python train.py --norm_position="pre" --mlp_ratio=6 --kv_group_size=2 --num_experts=64 --expert_mlp_ratio=1 --shared_expert=false --conv_stem=false --layers=12 --width=128 --pooling="class_token" --projector_out=256 --residual_init="zero_last" --beta1=0.9
Rows from block 9 of a small self-supervised image encoder, named by matrix and row number. Rows with one number within an expert belong to one neuron, the router's apart. Each number is 128 + 32 x the weight over its row's rms, rounded and kept within 0 to 255. All counts start at 0. Numbers have three digits each.
After each expert's rows are labels from the 100 images, of 14848, where the router gives the expert most weight on average: "place" is the part of the image that holds the peak. Only what is clearly more common there than usual is listed. The data: capsule endoscopy frames (Kvasir-Capsule).
# router: slot weights (model.blocks.9.mlp.router.weight, 128x128), inputs 0-127
# up: expert up (model.blocks.9.mlp.up, 64x128x128), inputs 0-127
# down: expert down (model.blocks.9.mlp.down, 64x128x128, transposed), outputs 0-127

# expert 62
router.124:088156131112106113125208114100121140150132127139159114129179112138116131086074088138147131084181097130166071091093152175139123157110056163135124100113085098096086160070139120124118162163158095115187165089149102179157106111171084054130085149105118174126102134151144149104099131121095178143143093145123140123070154189139136121130101122103182095106184171133132130176206124062155135102159
router.125:089154129111107116121208112101117137149126126140160113128185107139111127087079085136146130081184103123171071095090159176141122148113059165132124100116085103097088161067141118122119165156160095116183162089153102172154108107169085055131093145102116176124101138151149153102095134120098179141140096148121135123071152196138137120131099119101182094115186173130130131176200121055154132106151
up.0:143116131100102120110156123070108124147148120071121132117080169134173135195153185125103109136155110102114143103119082155158123139160188122138126193149154165114118106143123131122172161113139138158090076156168114084136122108131097166125145132145127110093106106080133132134109099123176127147047158121107100158219106151140097118145152128151157150164032148084091152126076131181113143160005
down.0:188173158124096142161078113128142108134115126049159122132107175097145090127059136126125174111190113142074149176088110135112181098066155132126147140150114113124161131094178056121106114115159167063108127144102108166133178103153152128180093128150105122099126165089138097122131133183116120150207056135127108098099142133111100119082140139140193123083115101207174158127112107142156161149095
up.1:129142147114090119110136098080076112132137139079088115117089187113174134191163197098087099148131110104089142095127083158154098128144188119171123190160127169154137106133129124111142136093119148193121091167191128080138116119125115167123147123155142133098125132097118150119130142098145147131081174137134090122208115173118127132146130137147141163164030154093081147107073111173106135153018
down.1:196158158122077133165102124141147107142100136056160113128105183090148073145064136134131170123179115143081124166092105125105200123065161116110146129142114107125175154107201052098098106120158161055101139137087102152129169120134136141161081130143114124092135169092160101138120142182123113166183064132126107103098116134116092124100167139158188123086142099197152158130103097166148158144116
up.2:125125131123109114126142100068083112122118116079122112116090176134156134191182210126069065159130135115100149104122076148162112135150180135150139191150156159146124093151136140130136120069144123177134074164171128065147120152105112164114168139140126108112090122097116137143118125120153134121077171123116104137204106182113134125143132128146143141154022157084080133132071120144119152145022
down.2:194148151106089137156102109125153113144094138063161115118111176073132079145063128145137174126182111133103117165093110122109199113062164101119142137153107106123172159091192047102089108115164165066113143136089104156133174133149133149171091126139116132099130165073162105122122142173123118164186057121127113096116111144121108132098150140157198116078131108195153157131098095158158165149118
up.3:143147165093119122135159076083136120118149115086097086140093211111148129178150188133092123128142119110119162091137109142175097126151142125173128157156133148128142119141145122122140135076159127160169106119165127109096099113117101138147091132155119135118032109121112158127104134077132201118083139132129097111174144255092165115116129142144141102151061141116085135151065114101097154122023
down.3:195153143094084136164102104143153105155071133074148109100123150105129086180064131139112175146173106115090109161093098126095172128074179099138118137157103099128171174113185047079099109129161159067115139127087085144164162153121110132167095109156120101114156159130169094134131145163122112158175071105139113107131094155091095140099179144182191129094128099184155170141087100173149143132132
up.4:099059102074159149072152131099160111153121068166121099118220147160101169100143109145104095150127099123156179097144142121117121128111129124142151070129146105105160137136058142136079139137215129160145175176161205153087151124111115081106141107088122130081111125193173082145147077127081089136127120101083108103151153156090165134162089146138086135154098126123163122114112125161125072123188
down.4:111151052131188143114143150143160130114128100162122116129143102135107107097100072148159144066127137091195078121127137161073151141154157127114062093142126123149111192090152137099148119141118085141118113052101108157136155158127111140108099133076121098157115157186117112074107154047131130162104168126149187115158146177144174156142130168086124120072179158111153141080158164102115067127208
place: top right

# expert 60
router.120:117142080074105131090199106120148105117110110101116098139140128139090148140066084149129120103164084142147096070150145198105136172114048120167112087129104074115094189115126110092140181175152143141187141071105123188123125136163088047109095124113137168135083139196146147112097094141083175147131110151113136129088150159130151119122098166146173096098190131136125099151183114093142117125174
router.121:114145077074108135089192110127146103114112099093109103144132137139085139145067088152126118107155082142143099061158138200104140174108047114163109089135107073114092196122123114086139174181146143150182140072097128191120126143165091050109094121117143166136088128198143144121103090147082173149130107149113143135093147163125155120121098164147164099097187129133133098151183120099133114122175
up.0:141158164142101106180137057092094150162149148121159061138145132150158140144140138090084137131126129083150154073159129146170108130120113178151125142139101123129084160126170123134185134137166103089168096164165075110118092095115113118163116127122091119068049146098129144116079161079141195148089147111140132151151134225126123152111143118124144104132020149124098155141105128042106152117077
down.0:187136169126130098172090154130125121166119143053156105097103171092113111161075147130131187120183140140085072156062086114068190148095190081116131139155098139124184153129175072103116095144133136062125130143105118124162178147134107154170074115149130112084131136096137111124136144161114113136144064137129121107119088163116076134117196137151210114098107123182153155125098111184143128146104
up.1:170134199171082112221113112140088134170146158108133133149079100114204097179110153076080146124121080148117109126136118098154133116141121131143092141136066146098091121087211144103094136149132120090139104132125142105098139090164096130096090133102110157141141148083092140100115190078159104117173120207148128131132089116209112167124220124166138148131155137148085101143120132155129106114087
down.1:156111193139153104190101160119096136148132137092161114106109145102078131107118183074131184166152178162034123137072085068083162146115174161117147153125147149095133098174144133124121105154132114062131122197134172102126140099119119162127113113209145140107115089105114150162106164181161116073098090135172121149102096117099082155121172119126135102166059113153133139155121112181090125136085
up.2:126135116105135131135169067132174145140150144144158100150162114152109131089104092148155153100165129096169136096124188143142111109113037171132138097113121073122089179107140124138163154164176104084164167108153101166110100114110121075170084149099104146111038150153137148117110109105083221153100098097146145103071134216096164135099113111092156068107116137144126128153155135052118121124171
down.2:187136170127130096169087162127122129163113139053159103097099168089114114161078148122132185122182135134076083154063077114067186149105193090113137139156109144123183154127180076100120090144144130066132132143110120122152171133142098157171074116144134108087135141091145122119123158160114113135150055136129110107120088160113073130118194131148206112104098119181147157128094113184147133145099
up.3:132127111095140124125171074128175135136147149165167106150155126159092127098095106136157149088161122093162126099127194152142106125118042174126146082099117077118097171100145125149148156154162106096176162102162099170112092112109109067170081157096118156114053143152145171103100115113093206155107108094141136099072136213096169127089111112096165062101118132138128132158156119054115108117167
down.3:193142176129135095169086159126125123162116140058161104100100169096112112154076152130130187123186138144075080159067076113062188143100191082105132143150111143120180149137183081095119091139134133062129134143100131119152168133142100157166075124150135110088128140097149119121123155164114114140148060138131108114116084150110077135118194126145200108103093128178147157128091115187144135145098
up.4:138130110096135116106178076136178137141149137159160113156170122154100137092091095134157148094170133097148130095116187160139119119100038168129125101109131083118108169125128127142154159173170108091166169090160102173118100117119105061155079149106122142130050142171140161113094093124087207147102086101137142108077140205097174115096098106094151060114122133155129140159168114065129105123188
down.4:179139176133124095173075160135113121169107141054170109103089171094116112162081159132137180123183140144062093161074083111067179145111188091110140143152110138116179153136184076099116085135141131062137131146114125127144162122145098160168073122161143112081132141089150127115115164169121115134152059149132093109122091146118080131116197119137197111117088116180139149133098110179139129145093
place: bottom left

# expert 6
router.12:105129086075123134094207119122138097114103110098117101133153135135076144119072081139126123111162089150152093084139146181102133180116053128161115106122103093114100178116118114095138181163147137131190153078105139184121127133160073037090100116113144162140081114212140146126097081158101174133122104168109147133099143169122165132117098159139168097118199131130144094158200110088137123124171
router.13:117132089083116133092199120130144099113107108095107111141151133129084135129065083137118117117161083150147085077152141182110142173110043120167108099125102078112104179118121111090124184167141142141189149079102129186119128143162086037095084122119149163145085121206134150127099085154095181135125106160109145135095133163121157128125106158147165096110202127131136090156197107095135128122171
up.0:151143144130106104147152086069118143139136141105168077144145171140144132150135149118094119144157143096132176088147126113175086124151128158153115159134134101133076150110170095140196146080182121082162099163165052108151107117101104143156172158139109113096066152080143146121082147103136170156085166102148101131145151190096123109123154104142148101132008155088094169145095127064121154105047
down.0:190137155128124120172091138130133122160106137054153111106101171103125118172077144125127189129193129130087083168063087115073190143095188087122141145168112125126186157118181059102111091139146140079119137144104111120158177139136104156172079120140137103095142144103157100114128151167105113133159064132133114103128087161113079134117186136159206128091109122181144156128079108185153132154101
up.1:138137138166085086132148109099074137157128148124164125115119154157184095159144154119097097143126132096133139106139083080175098121183180145133126154129121186134108111106164129117152117070135124143166106147165085062147118099146090171107135154120097110107134135046119167119096171077205134156118173135125077117169111145130102110137169117146149154166041161066079169139092091126137161106029
down.1:194134177134129103174072144133128123149106136054161111119092173096130106161090162127118180130181127136071092164066080106078194130096174100128152143160116151119183157119182068110112093131140138072127122159111120120147179133135110152170075125146144114084127146093148103121129154165117101137161060134128107091121087131113069129116182131140201124109092122187155158121082112186144126156097
up.2:134148135142090099135155082081132138125138149120155089129161156156134130157121123142109121152152157079146171095159115105170087131149128161141105144137143119146077150104174095136197145080179118095148097166175043104155111111125100147135162142126093131097065156071142147123080163102135176171081159098133084131126154185086120125117149094125165110144020148088099172137096110074103147100039
down.2:190136155123121115168086138127137121158115137055147112101101169098127114175075141131122181130190129131086082162065087116072191144089190087125144148166116117124192160118182061107111100139140143081121131142102106124158178139141102153173077116144132100094140142103158104113131153166111107137153061130142113102123084158110079133110191141159209127100109130180147162120084107185149122147106
up.3:144154153111116102143125080062137145142137135119156071135129172140145126169117129133102121153153141080137159094148139130181094132154114147168132164139114112144091139122165099136215159093170108104155103164166054096153108101105111112162150155139108118110069151081144165109066160097133163157097152100145090140142140201098141131104150117130153099142006150099083163146092115062102152118047
down.3:190143156123116114178083137132134115153107134051152113102100175109124119168072147124124180127190129131081084166067084118073194136090187082122140150165112127128190156117181060102109099139140141078118135145104105124160177141137107152180076115137140109099136138105151103109126157171107111135154068126136113102125093161111078131112187140154203124098109127187149164124089112186150129142102
up.4:150154130124102099145142075087135153130138134114161080123143163160150121154132124137105116145140140078148165097155127122186090120149128165147131153139130123139071150114176092136207142091172113097159105152166060103144108096119088149154142149137093132086056156069150147125077152095140172160070168093152102131149136196094115132109161108131163120148014137098084154139101121066116149109044
down.4:189144158129121114170077139129133116157105136057152109101102171106126118165075140128127184132190133131082084162056087115071188138094186085126137150162115122128190155115182060100111093138145140078120128143104105122158178139136099154172071116142134103094141138107155100114131149163107111131159063129137119105121092158109080132113194139155201126098109117183152159124084111186152128145102
place: bottom left

# expert 42
router.84:075124116091144142106204115115116110159107120146175101119197105153090148078080086108125127099154123110160104119083172172119111166127056160111141095113104135117124179102117110151119151163168088093190170116146113192137123113142068045094079123107134143113083125197130124130091095136129159109140096168119147137089132180114158143131071105128145102145184164120142120184196120064150128134169
router.85:076131111090132141099204111122115114160109120148174101119190110152086148078074087104115125101156112106158103113082162175120114170124050154111138099104101127120123183109121107152124151167160095093187175114138116198137125121145067042099078123106133149116085127205128129125094094136125164107143095161125151140085128177110156140126078106122144103134184154128148116181195117072153124131172
up.0:160109139143114106154201087145164144120145171149146116143150131106101066115088082139147157107143145113186124118156179126163120100137102157121107101117122090123108168088167106109174168104170112105176174101159087128132091097125122068160106149073084167168058147131140179096110146091129221151098114111124116090083125237108157123087129100102169089109124150135108130153158092064105128114139
down.0:199149137117085123174095089165139122163082152071141100118093164116109110173067140135099181166152100111089121162110125121105172090073166121129139137157125105135200162115184043088104107121172156065108135138101092139143168135121122133156102097166120102120141177121153096125131149176129121132181068101156108109129074165098099136101192145169178127103120090181141162111077102182138142129116
up.1:158110147151129106158201088147160155128143174141142106121150137109108068126092088138156155115159144112195116120163179122166121096135099158122116100124119082124106160075152116109168161112173119095183176095164090135131069105119121073163095140083094166159063138141146180095105146084126217145111120123122109094083122226104166116076124094110164079117125157146112129152161096065119143110130
down.1:203145143116087130169095091160143127159087147074164104113090172113112106164075139132101176162152098116094132167108125113098180085075175124124144145143124104136195169113186046095107102117164162064104138139102091133137170134117119128167105100161115102118137179130158099123128152176129116136177069104166103112128084165093098145093183147176176128101128093184129162123075099183140135132119
up.2:167114149151119106152195078145147145130148183154149118132152134112114070129086095132150150102157141112174117112152182119168120101132091158131109102125110092123093157088169116107156174103176116094187172095164079128128071101123124063159093155074095160157050143144149186108101148080130211154124103126127117090088110220111144123088126104101167075109121148133112116146165086068122133114137
down.2:199147145117087129175093085160139119161092145071147102117091178115109095177076140138114177169155098119096124167103128117099180088077162120131141130148124109130200168112188049089107107118167157067104137142096092132133164126125121127152103099161117115122136173124147097123132154177138121134188067099162105110118082164094099147089186146183181120103127095177132159120070097171146147123111
up.3:086097111103156172086141144128120102168109143183190107123198115165067144066130106095128134143079163103126162146091163111092096142174120125051164109094157163166181142153101129156144097155151088079147158172150156142099129120093109054096136092135131099102126111188125091132137093143173104096147129137141160133130108133066175150155060099137098134168122141108159086152153100054141131153181
down.3:086123085112184133091172175096165123115140092154090137115188078100179123092120075131154109086152150106201058114122112131135131220140151069141074113124085144128091150106098158145130145139090103166138138107111099127164149185137116146162112159049121121127139101116116123100139094056062109109097161148097193158139137144171151118176101127106127147099168182113173144110150169110138125133165
up.4:158117145136114109153200070127154146121145170132136113125141136100108061136098099138149138116153142119179116108154179114162121093132100170136110115130110088117101165074164109106181168101177117094176174087169077127131084105120118053167107149082093157143055140129135182102108145075122211135101106124125118086100112235105155125099135102098156077125126149130100132161169093075104138111120
down.4:196145146121086132168094089166140122171083145074149104119089170116112108165073131129103169173152101118087133171112123116098178087074168119126140145147127102139191167109183041093106106121163156072107141139098093134141162138120117134154097099160117101122137176126160097128131158183132118134185066106158108116116078160100097149086183141178188125107126080179137166124073096174138130131115
place: bottom right

# expert 53
router.106:087154108100106128102204118115119123135122124137144107123178117146105135100071086149150140086172098124173069090106154187132126162107056149142123093117089086107085179080133112110131174168163112120189165076131104187147109114153083053126092135102122169133102139170150147112103122126096185138142092152116140121072155189130150124127089140111179091104191154137137118162201123064150129118164
router.107:092160109099102129107209118114126124133124118126147109129165119137104137102063085151148135087163091129170077079112150193124132158102050147145127089119087080105084181087130107110132172170160119124188159077132104190140110124155082046134088141106121176139099139168144149110107122132087185138140093148125141120078149183131146123125088145117178092094190152135137121160196124073139130113168
up.0:143121154109118127137158096088099131117150135085096086137107158104171102177157172106094099128156126090109161091119110148162115116143145139181127164181128157151122118123137123132140137083135128154154092134191083079146131112118103152127102137133130138144062106080121177133082165070109191130077169139120108120178100226143178136110169146164126127148050159096080144127059108092117148164026
down.0:197142167111100122161106118130136106168082131059160103094108167099111103165066143124117186138189115135088087162080087118074185128094195094116135135151114117128182170126185058088106101136149155057120134151092115137158166133126118148161090108150133120104147141112159103129129142169104105139150063120133120104113079150102081136101188136165199118108119114191154156137091095182140135140116
up.1:065124109092138147114135109056130115129115139184154122131179121158120138122120114175180116143138150126187139154118138073115088136161157107075170118112117115186172147117090098111135092081168115176139158183129148144142104137115116098141206131135144101079148139133185053142156096136136104163134141094119075088131161124079145092151062146114117157141090154024170175134167145062134151117154
down.1:137139043132125100087139126152175141113156112146121121133104097113169125128131083180152120078159117089170117145158130139102141141132130094143128091135118156132138170034169102177134125120088099160151121074137095167163171159147102171119140155055126078117086185100133134068097129050104121140170153139140144079165167153150125093152090132070160136089152152104152150050159166131173070156137
up.2:089153173173109122217117124090053131145147144178156109110177086159175124106131135113102116111134083128151076122112112068120094124126167116128133105136093158076119139130139121125086059102128133163179160168111164082119120089170099124101127138091115119119194161113116106122150208049154059099179149160155122131131130152165119134175144120160115166148103174043144141164126165114151114103127
down.2:172104102154145073129118175136105144179155193123159149099085096053146093099142144112149159131115163126098099157094133118046145169155133113097163145124140166130139151079184169129135121156074103084128085134154161134160179118135077152103108135149152098111091120065112133123098168127136079103088115157151136074152084138124066189145183154074129122160079147135155125112172161172080103174089
up.3:129131149140074116126157098084084132142127140077122114120098176114149127200165173117075107132132124102101153100149076130184095125153170126168124192158136178144103106137162126127156109100132119165139088162180096075130116118123094163124131141125118123100075153068129147111093159086157156142067169140114104127186113181125136125128146131153159145157023163092064155131086109106116137141023
down.3:187140161107108124168103125132137109159097141049160112101124170100116102161077147124114174128184118144077088174077089109091194136083189102120144132167109117127180160122187065093102102125152150058127128151095107136145175129133123142165074117148134117091139141100149096130133148169115105141166052119132114106117088152102087138109184140162200122093127121188161158135090101191150144147107
up.4:149125132098138108150156077126140132122142146122125096138121113117138072155125155108120129107141133079123122113134152103180119128159109139162106168153145142143112162096176128118141156114152135105173115105161084085127114090110119091153069147120120165152023127114119193109112148070117225096052151113141104104125100255117179141115163144137143109126067141122091135137117086067110162135061
down.4:196143161107113124172105114133134110162086137051158098095109162110112102166068144122110179133182116132079081163084100120075180144091186099127134135157114122130191171126181053080102103136166151057124133144095112145158171145135118151162080112156133114105143150120145096119117147169124106136161059120137112122122081159095088137104191137168199116107117116187143159136095099172149134141120
place: bottom left; bottom right

# expert 30
router.60:096151095088108146091198105100128108119120116128136088116160122153096139119092073162149133090168099126166096081123154212124123164105058144143125095115097079112084180099132101114146176168172127136175149074127098201130118124145084070125095131100120167135094136189171148114099105136089183154125101143114138126092151185126176111109080166129182088094181140132135122150187124069131116115160
router.61:118147089080102139091190106126146114110116113097108106142136130138091142142071085157125123106157082139147104058154143205114143159100043123169114085126118065117080181114125109092139181176151148153176144069105115195119131145159100049120091134122135176142088145187148152118105101146069175149127104143123148123091151163119169101122098163142170093081185129142125112143184119102128120119171
up.0:128146126101141138126175073145165135132153141161160093140174123156114139107108104142155162104172138093165124109117188143135109110115062173113126100109129091116119175099147128139154149161182096090178161110157100163123088113121120066170081164101103146114046135150151170110104115106089213159111097098140149104076141241106175121092106115092160055117113136133120142141158119052115124118166
down.0:193136156131129098169088157125128130167103142051160101089099167089111111164085143131129184123187146136073082156058083112063191154098189088117137137147105138120170156126183074091110090142143132050136128141115117126154165130135103161168077125147135108087138139105144122116126147163116110137151066138134111108118091147112085147113199125150201118110093118178154163132100101183151129141104
up.1:147137166136090110148145078083085154157143138116143088109148139136168115149145147095068110131118137078124138098139102141184099129133150162150116148146120141126096135119147116132171126114165107128177096181181064099139097094135103138145119144105088107109058142075134157115066184075145192130109157132132108133156122244139127159114142102129144131151026160105081168127102125061125144118050
down.1:191135162129134110168098150128122127165112142045160108087102166091121109158075146127133182119193143137080071156057081113066190160093186083114137140158108135125171152121185075097107092143141139058126128147103124130155172146141105156170088125144133111092140136098144119117129146165118106130150059131131125099116093151107081137116195125153206114109104129180156155126099111184146119145111
up.2:115150176225087106215136115095064150187150157129158111100165106158173092156157132111111123141118106115153105150139108097161098115162188133089128138131088152137094113090155117104132082100143097109131127175141095082149109084149119149125133150104066125155158133052111114121110203063187113110159154147161079106145130151147113139137157087146124179157093152094079169129143133102123164089069
down.2:183101140151133081141069187134110129147127142070185124077089161082135116137121175113125154104193142148071107155066090095068175171126181111129154156149144173109161147109166110128132109151130116067157099181140152095149179103149107174152103101141133108079129141081130133121114159145114096127136083153115094096127104106115079167129179106101174116146057125178163158112113135198137116167075
up.3:034095110109165152086125131089113126140128125221144139121206116193161148087129139146151116146124135083165076175095143041132060148163180117088174107117120184151187141137069136145141071105145095140161170162146142126140119093135121120094138148131124106111165112146154090118154120111149074108156136097151096110135125130103146123139075086120090151161104171059159153142146128088157121110160
down.3:151123066158176112119149145151145139122153141148119106092119091071146091121161086167137145127136119077176074112131139103086122155116121087157099080116101175154116190070172129167140169136083114155132084105116120141145152164140112135103158118044137075126107142142130128083120137061078129145140175152100198076184147178159099147162123163085148117088134160104146117048145179147153080178134
up.4:105145159201087098182136117104072155183151154122178107089152118168175110160160136098104121134104120106154111143143105085161104113172190143106132142122098170145096112105148117115145084108148088114150120168146105077146107077148111160105128141101065121133146124063121127100105214059205113118160161143155086114157118162152110147134171086146123179151069158097085162123126122111120153089055
down.4:191112154150143080157072186130110126147123136066173100089096166088136110142118172111115172105193154141073104155069082094071180162122187102128144150146125173120157154115168097120119098150122124053147102170133143105150176114138112171155096105145147109081134146081134121123126163149114098129134069151116101100128103106120061158131187119123181113136075124180170159113104134194126118159082
place: bottom right; bottom left

# expert 33
router.66:135127084066116133084191115136153088104106110073095117154128141120083118172082102124111112115148079164127121069172138186104153168109053105182091098141125062118104179137109122076125194156135160150171140073090138169109144153158111043104100115124152162147085122202128158133114083160094179137107125149102148136111128138121176106129118161154149113110191109136132096142194097115127129128167
router.67:123136081070119145079193098117144091096108104091105090134135132138082137160091087151131126110149090138141123061160140203109144178114062117169110095137117069121084192125126119088141185167152155150179147069099119193111138146152100063115098124112143158146081131200160150130097085151087181144107117149112140130116144166122181109110098183153171107098174116131128106138182114099123113127162
up.0:124136103093126139108178059122166126135146125140154106141173107177097167097107101137154147092180133108158129101117184170140115130103044158133119101102120059125106169114132120130148155198177102110151161110134105178121104128119105075160092149104118139117055136168147142118104090126070203155102103091132151109077164205098172113092092112089151062108130134144131142144168123063129102123188
down.0:182132172136138090172078170114116127164114135051166110093088174097111120157096152128138179125192151137060083158061079111062185157106184090110141145145115161112172150133176091115106092142131132062136121153120127118147160115142098166162081128146151111087138133084154131116119159165115111135144066150132109103123092133116073139120199119137202114124082125169153146131107102187145135151101
up.1:127147118095122140111170069117168131135150127140155102145175120170094168094105101140151140089169127099156132095126179168134106128104050169141121102104114063118101169123127122138159146197174106104158166104139100176121099132117111074171090150109118136118045149164141142107107094129070209158098103086133145113078160203097171115092089115089151061109129138149130149144166131067128101121183
down.1:185133168130143087167076171119121127164116140057162120091089171098114113162090153129138181119187153138058080157058072104067182158110189085112138146152117153114164148139180091115115082147138129067135126147116129117151162122148107167158083123150151108084142131087148125122116161166117114130142068153136107096124091141121075137122193114142204114123079126171152147133107102186140128154097
up.2:079104137170153126171129112122073145177143152204162144104167100152181102121142121114123127134105113084160065169111128044148083121182197135065172103117095194138140142105116136135113079076123096127145148153156128098145103063156127129108129135111090120164167116115118104105145186065200088099177149129174073102133114133144114164141132087132109163162126172073130124131144118098133169093143
down.2:154100114170155059127099231125108137140146143095145129071111122057168097125163153129117140150162163125100072148081098066075135193135176092158133148117124210106114164116155127162137140138091110100147102159151153102151169132137104182118132102086139092098141121092125136124114153109110117121119129188120144093156109122137064161155164119099159109139058147142168149079141148205113111172085
up.3:117123164194089097164134126128076140157143146146171123106138134131183073155156152092098110138098138113133121146133100061166115127180187131107135143133094194123118112098159121113139098064129110104151114151159115072137120083162094152115121139103085112134148146060096153113103211068212116128163147183140069128161088147149121143138180087133133173166076147098093157143111099113135146102049
down.3:177120168146156084165077188119113134159130139066165111092086167085133115143111173116119176121186150141067071156058065094067186164111189092128148146155113176114158147130170101120120096149122129069143113160127141119140171122137112166154088117144149113079137124086135119125134153149115102120135063159129118096120093118122058145130177115129191109132070137176165139115108122192139121159099
up.4:126140108094127135105169072127171128137142125138156103142166106174101172092105098145148134094176133103153130098114181167140117124098041161146116106105124063112101169124124118138153150200168108110153167106139105180119102134126105074166089149103119141116049137169142140117102096129066204152100099089134155113076163206102165113088090115096155063107130136148133147147171135066134094124185
down.4:182129166136137088164076170116117125167117138052166112094089170090117116162096158131139179124191151140057080157058074111064178156113187093118138149155113158110162145139178088113108088147133128064138125148119129118150158117144101172163083123147155111079141133090149126119119161166117118135147063148130102097120094133114069139123194121144193111122082126173152150133108099180147128153096
place: bottom left

# expert 17
router.34:091156107100103136105203114109124130122125115123141102128166116139098134110072078155151130089161098126168074080109153195128131157101055149152127093117085082105080177090129109106133174169156128130183160077124103193136103120152093051129086136100121174138097135171149155110111119130091190139141102145123139119079155191129151120129091156116181093095193149141142119157199123066132124115162
router.35:097153104094100134103206115122128132124124115116131107132154121142101136108070078156147129090164088134165071076119146198128137156094045145158122091117092079106080177088123110100133179168152125131185152075117105192134107128159094048133086135104124182140098140168147154113107118131087186142136095153123142119078155181125153124126098155115178095089192147141137113154190118076137126115166
up.0:130142174152081097156156120096077117174140134082136116112111163125181121179163177098072091136118124091113131117134083131164104129160185137141116193132120166154097089126164115111148128106145125136133117152166109069122117107152099177117119134100086115115121128068113142117106167077190131140102165159122077127186099169145120126142164116167151170161047149094057155124086111128141135124005
down.0:194133179122109119170082143127127118151100131051170100113126175096124104148083154106110183114198120147074098164061089120084199141091190108136145136155118139114175151114170076090118089137144152053130112163103124122146174131127132153165078118156145116088130139097147102129122145175115102144153059120130107097116097125100078146114185132143199116106101121189165150137092105180134129150107
up.1:145133153112109125156149092078081116134128132120137094126152148140160122175166170095088131146148145082121143099140118112175094130171132150156127185159132159130118129110152142130139136101144139143159096146173108094117111095108100114122112132117119135113040121098130171121078155072146173125083158142112082110180111252115135132107163142156145124156025147088075132150067108067113152159034
down.1:192139151109116120170096132122133109165096128050155103091114162095117100163075140119126182122194123133081076161065091106073186152080185087132138130152099118125180167118188059089104102134148148059116123154098109138158173148131114153159085115149141110098142134104151101127129145166120099136150072115126116107124082149100083149108188140163203128107115122186154155136096102179149138141114
up.2:146130118128139117122179091162163145143144149170165112145163119126091103111084093143150166089150135103166129115130191144156120116109073168108123086107121094112115170100144116134159155147168101085179173093157090168135097113134108071153072144091102153149056145159149178106098117109122226151128090123132139098076115234111171124087124104093154066105133141153128146153157109044132132104164
down.2:183141164106114109170091143125122116162090136048155097086092166104113108172074140125125176124188125130067098149062097111069186139088182110127150141145118134121176163127181070086104100137162152050126131146106112131153165127139093163166079113158144121092143145109151114109113149163120105139164070134130094111124091143109091145111196143164202116113105111175150171139099099183147139139104
up.3:133148156123108125153149083088096135133137131126115090133117150127152113169171183099069094136137141079123150097133106112183099118162149129164144185155117151147103137138133144141146144090149124144162123148165101092116124117121108136121115131144125114133053125113105159115092133076141201115068165146115086132187107253144140136106155150144144126166047153076088147136071136059116167152025
down.3:185145147118120122164102127133130117165092131050156108095119168094113108166075144121116182118196129132084078163070091121072185149091196094133137136152101123130176170119196064098098106137152151057121125151089108135160167139130117153171089114151139111101150139115150105122130153159114101131161066122132121113123089152097080148106199134157204122100112117183158160134092103176151134146113
up.4:154130114123143116129189079151173140132147140163156106142163115137091097107096100129143159089153135106165130112134192140151124107111074160119127092102128093107117164107145117136168160142169101091171167091156089165126098104129111073157073145089099159148057142158148166091097132107110219149121087113144142095068126236108175112083135103093153062102135134152123145146160111043119135097162
down.4:193138162106121111169100133128123114160094134050163110091098171100108109173076138117116182128188122132069098152070099118074187147092182099129149140148112125120175173136179067090101100145157137052128127140110118129157160122132102159170086106152143110094150137110153112121112147171115107139167060134128103114127093143098089143115199135168204114119103110178144173141088097180144127142103
place: bottom left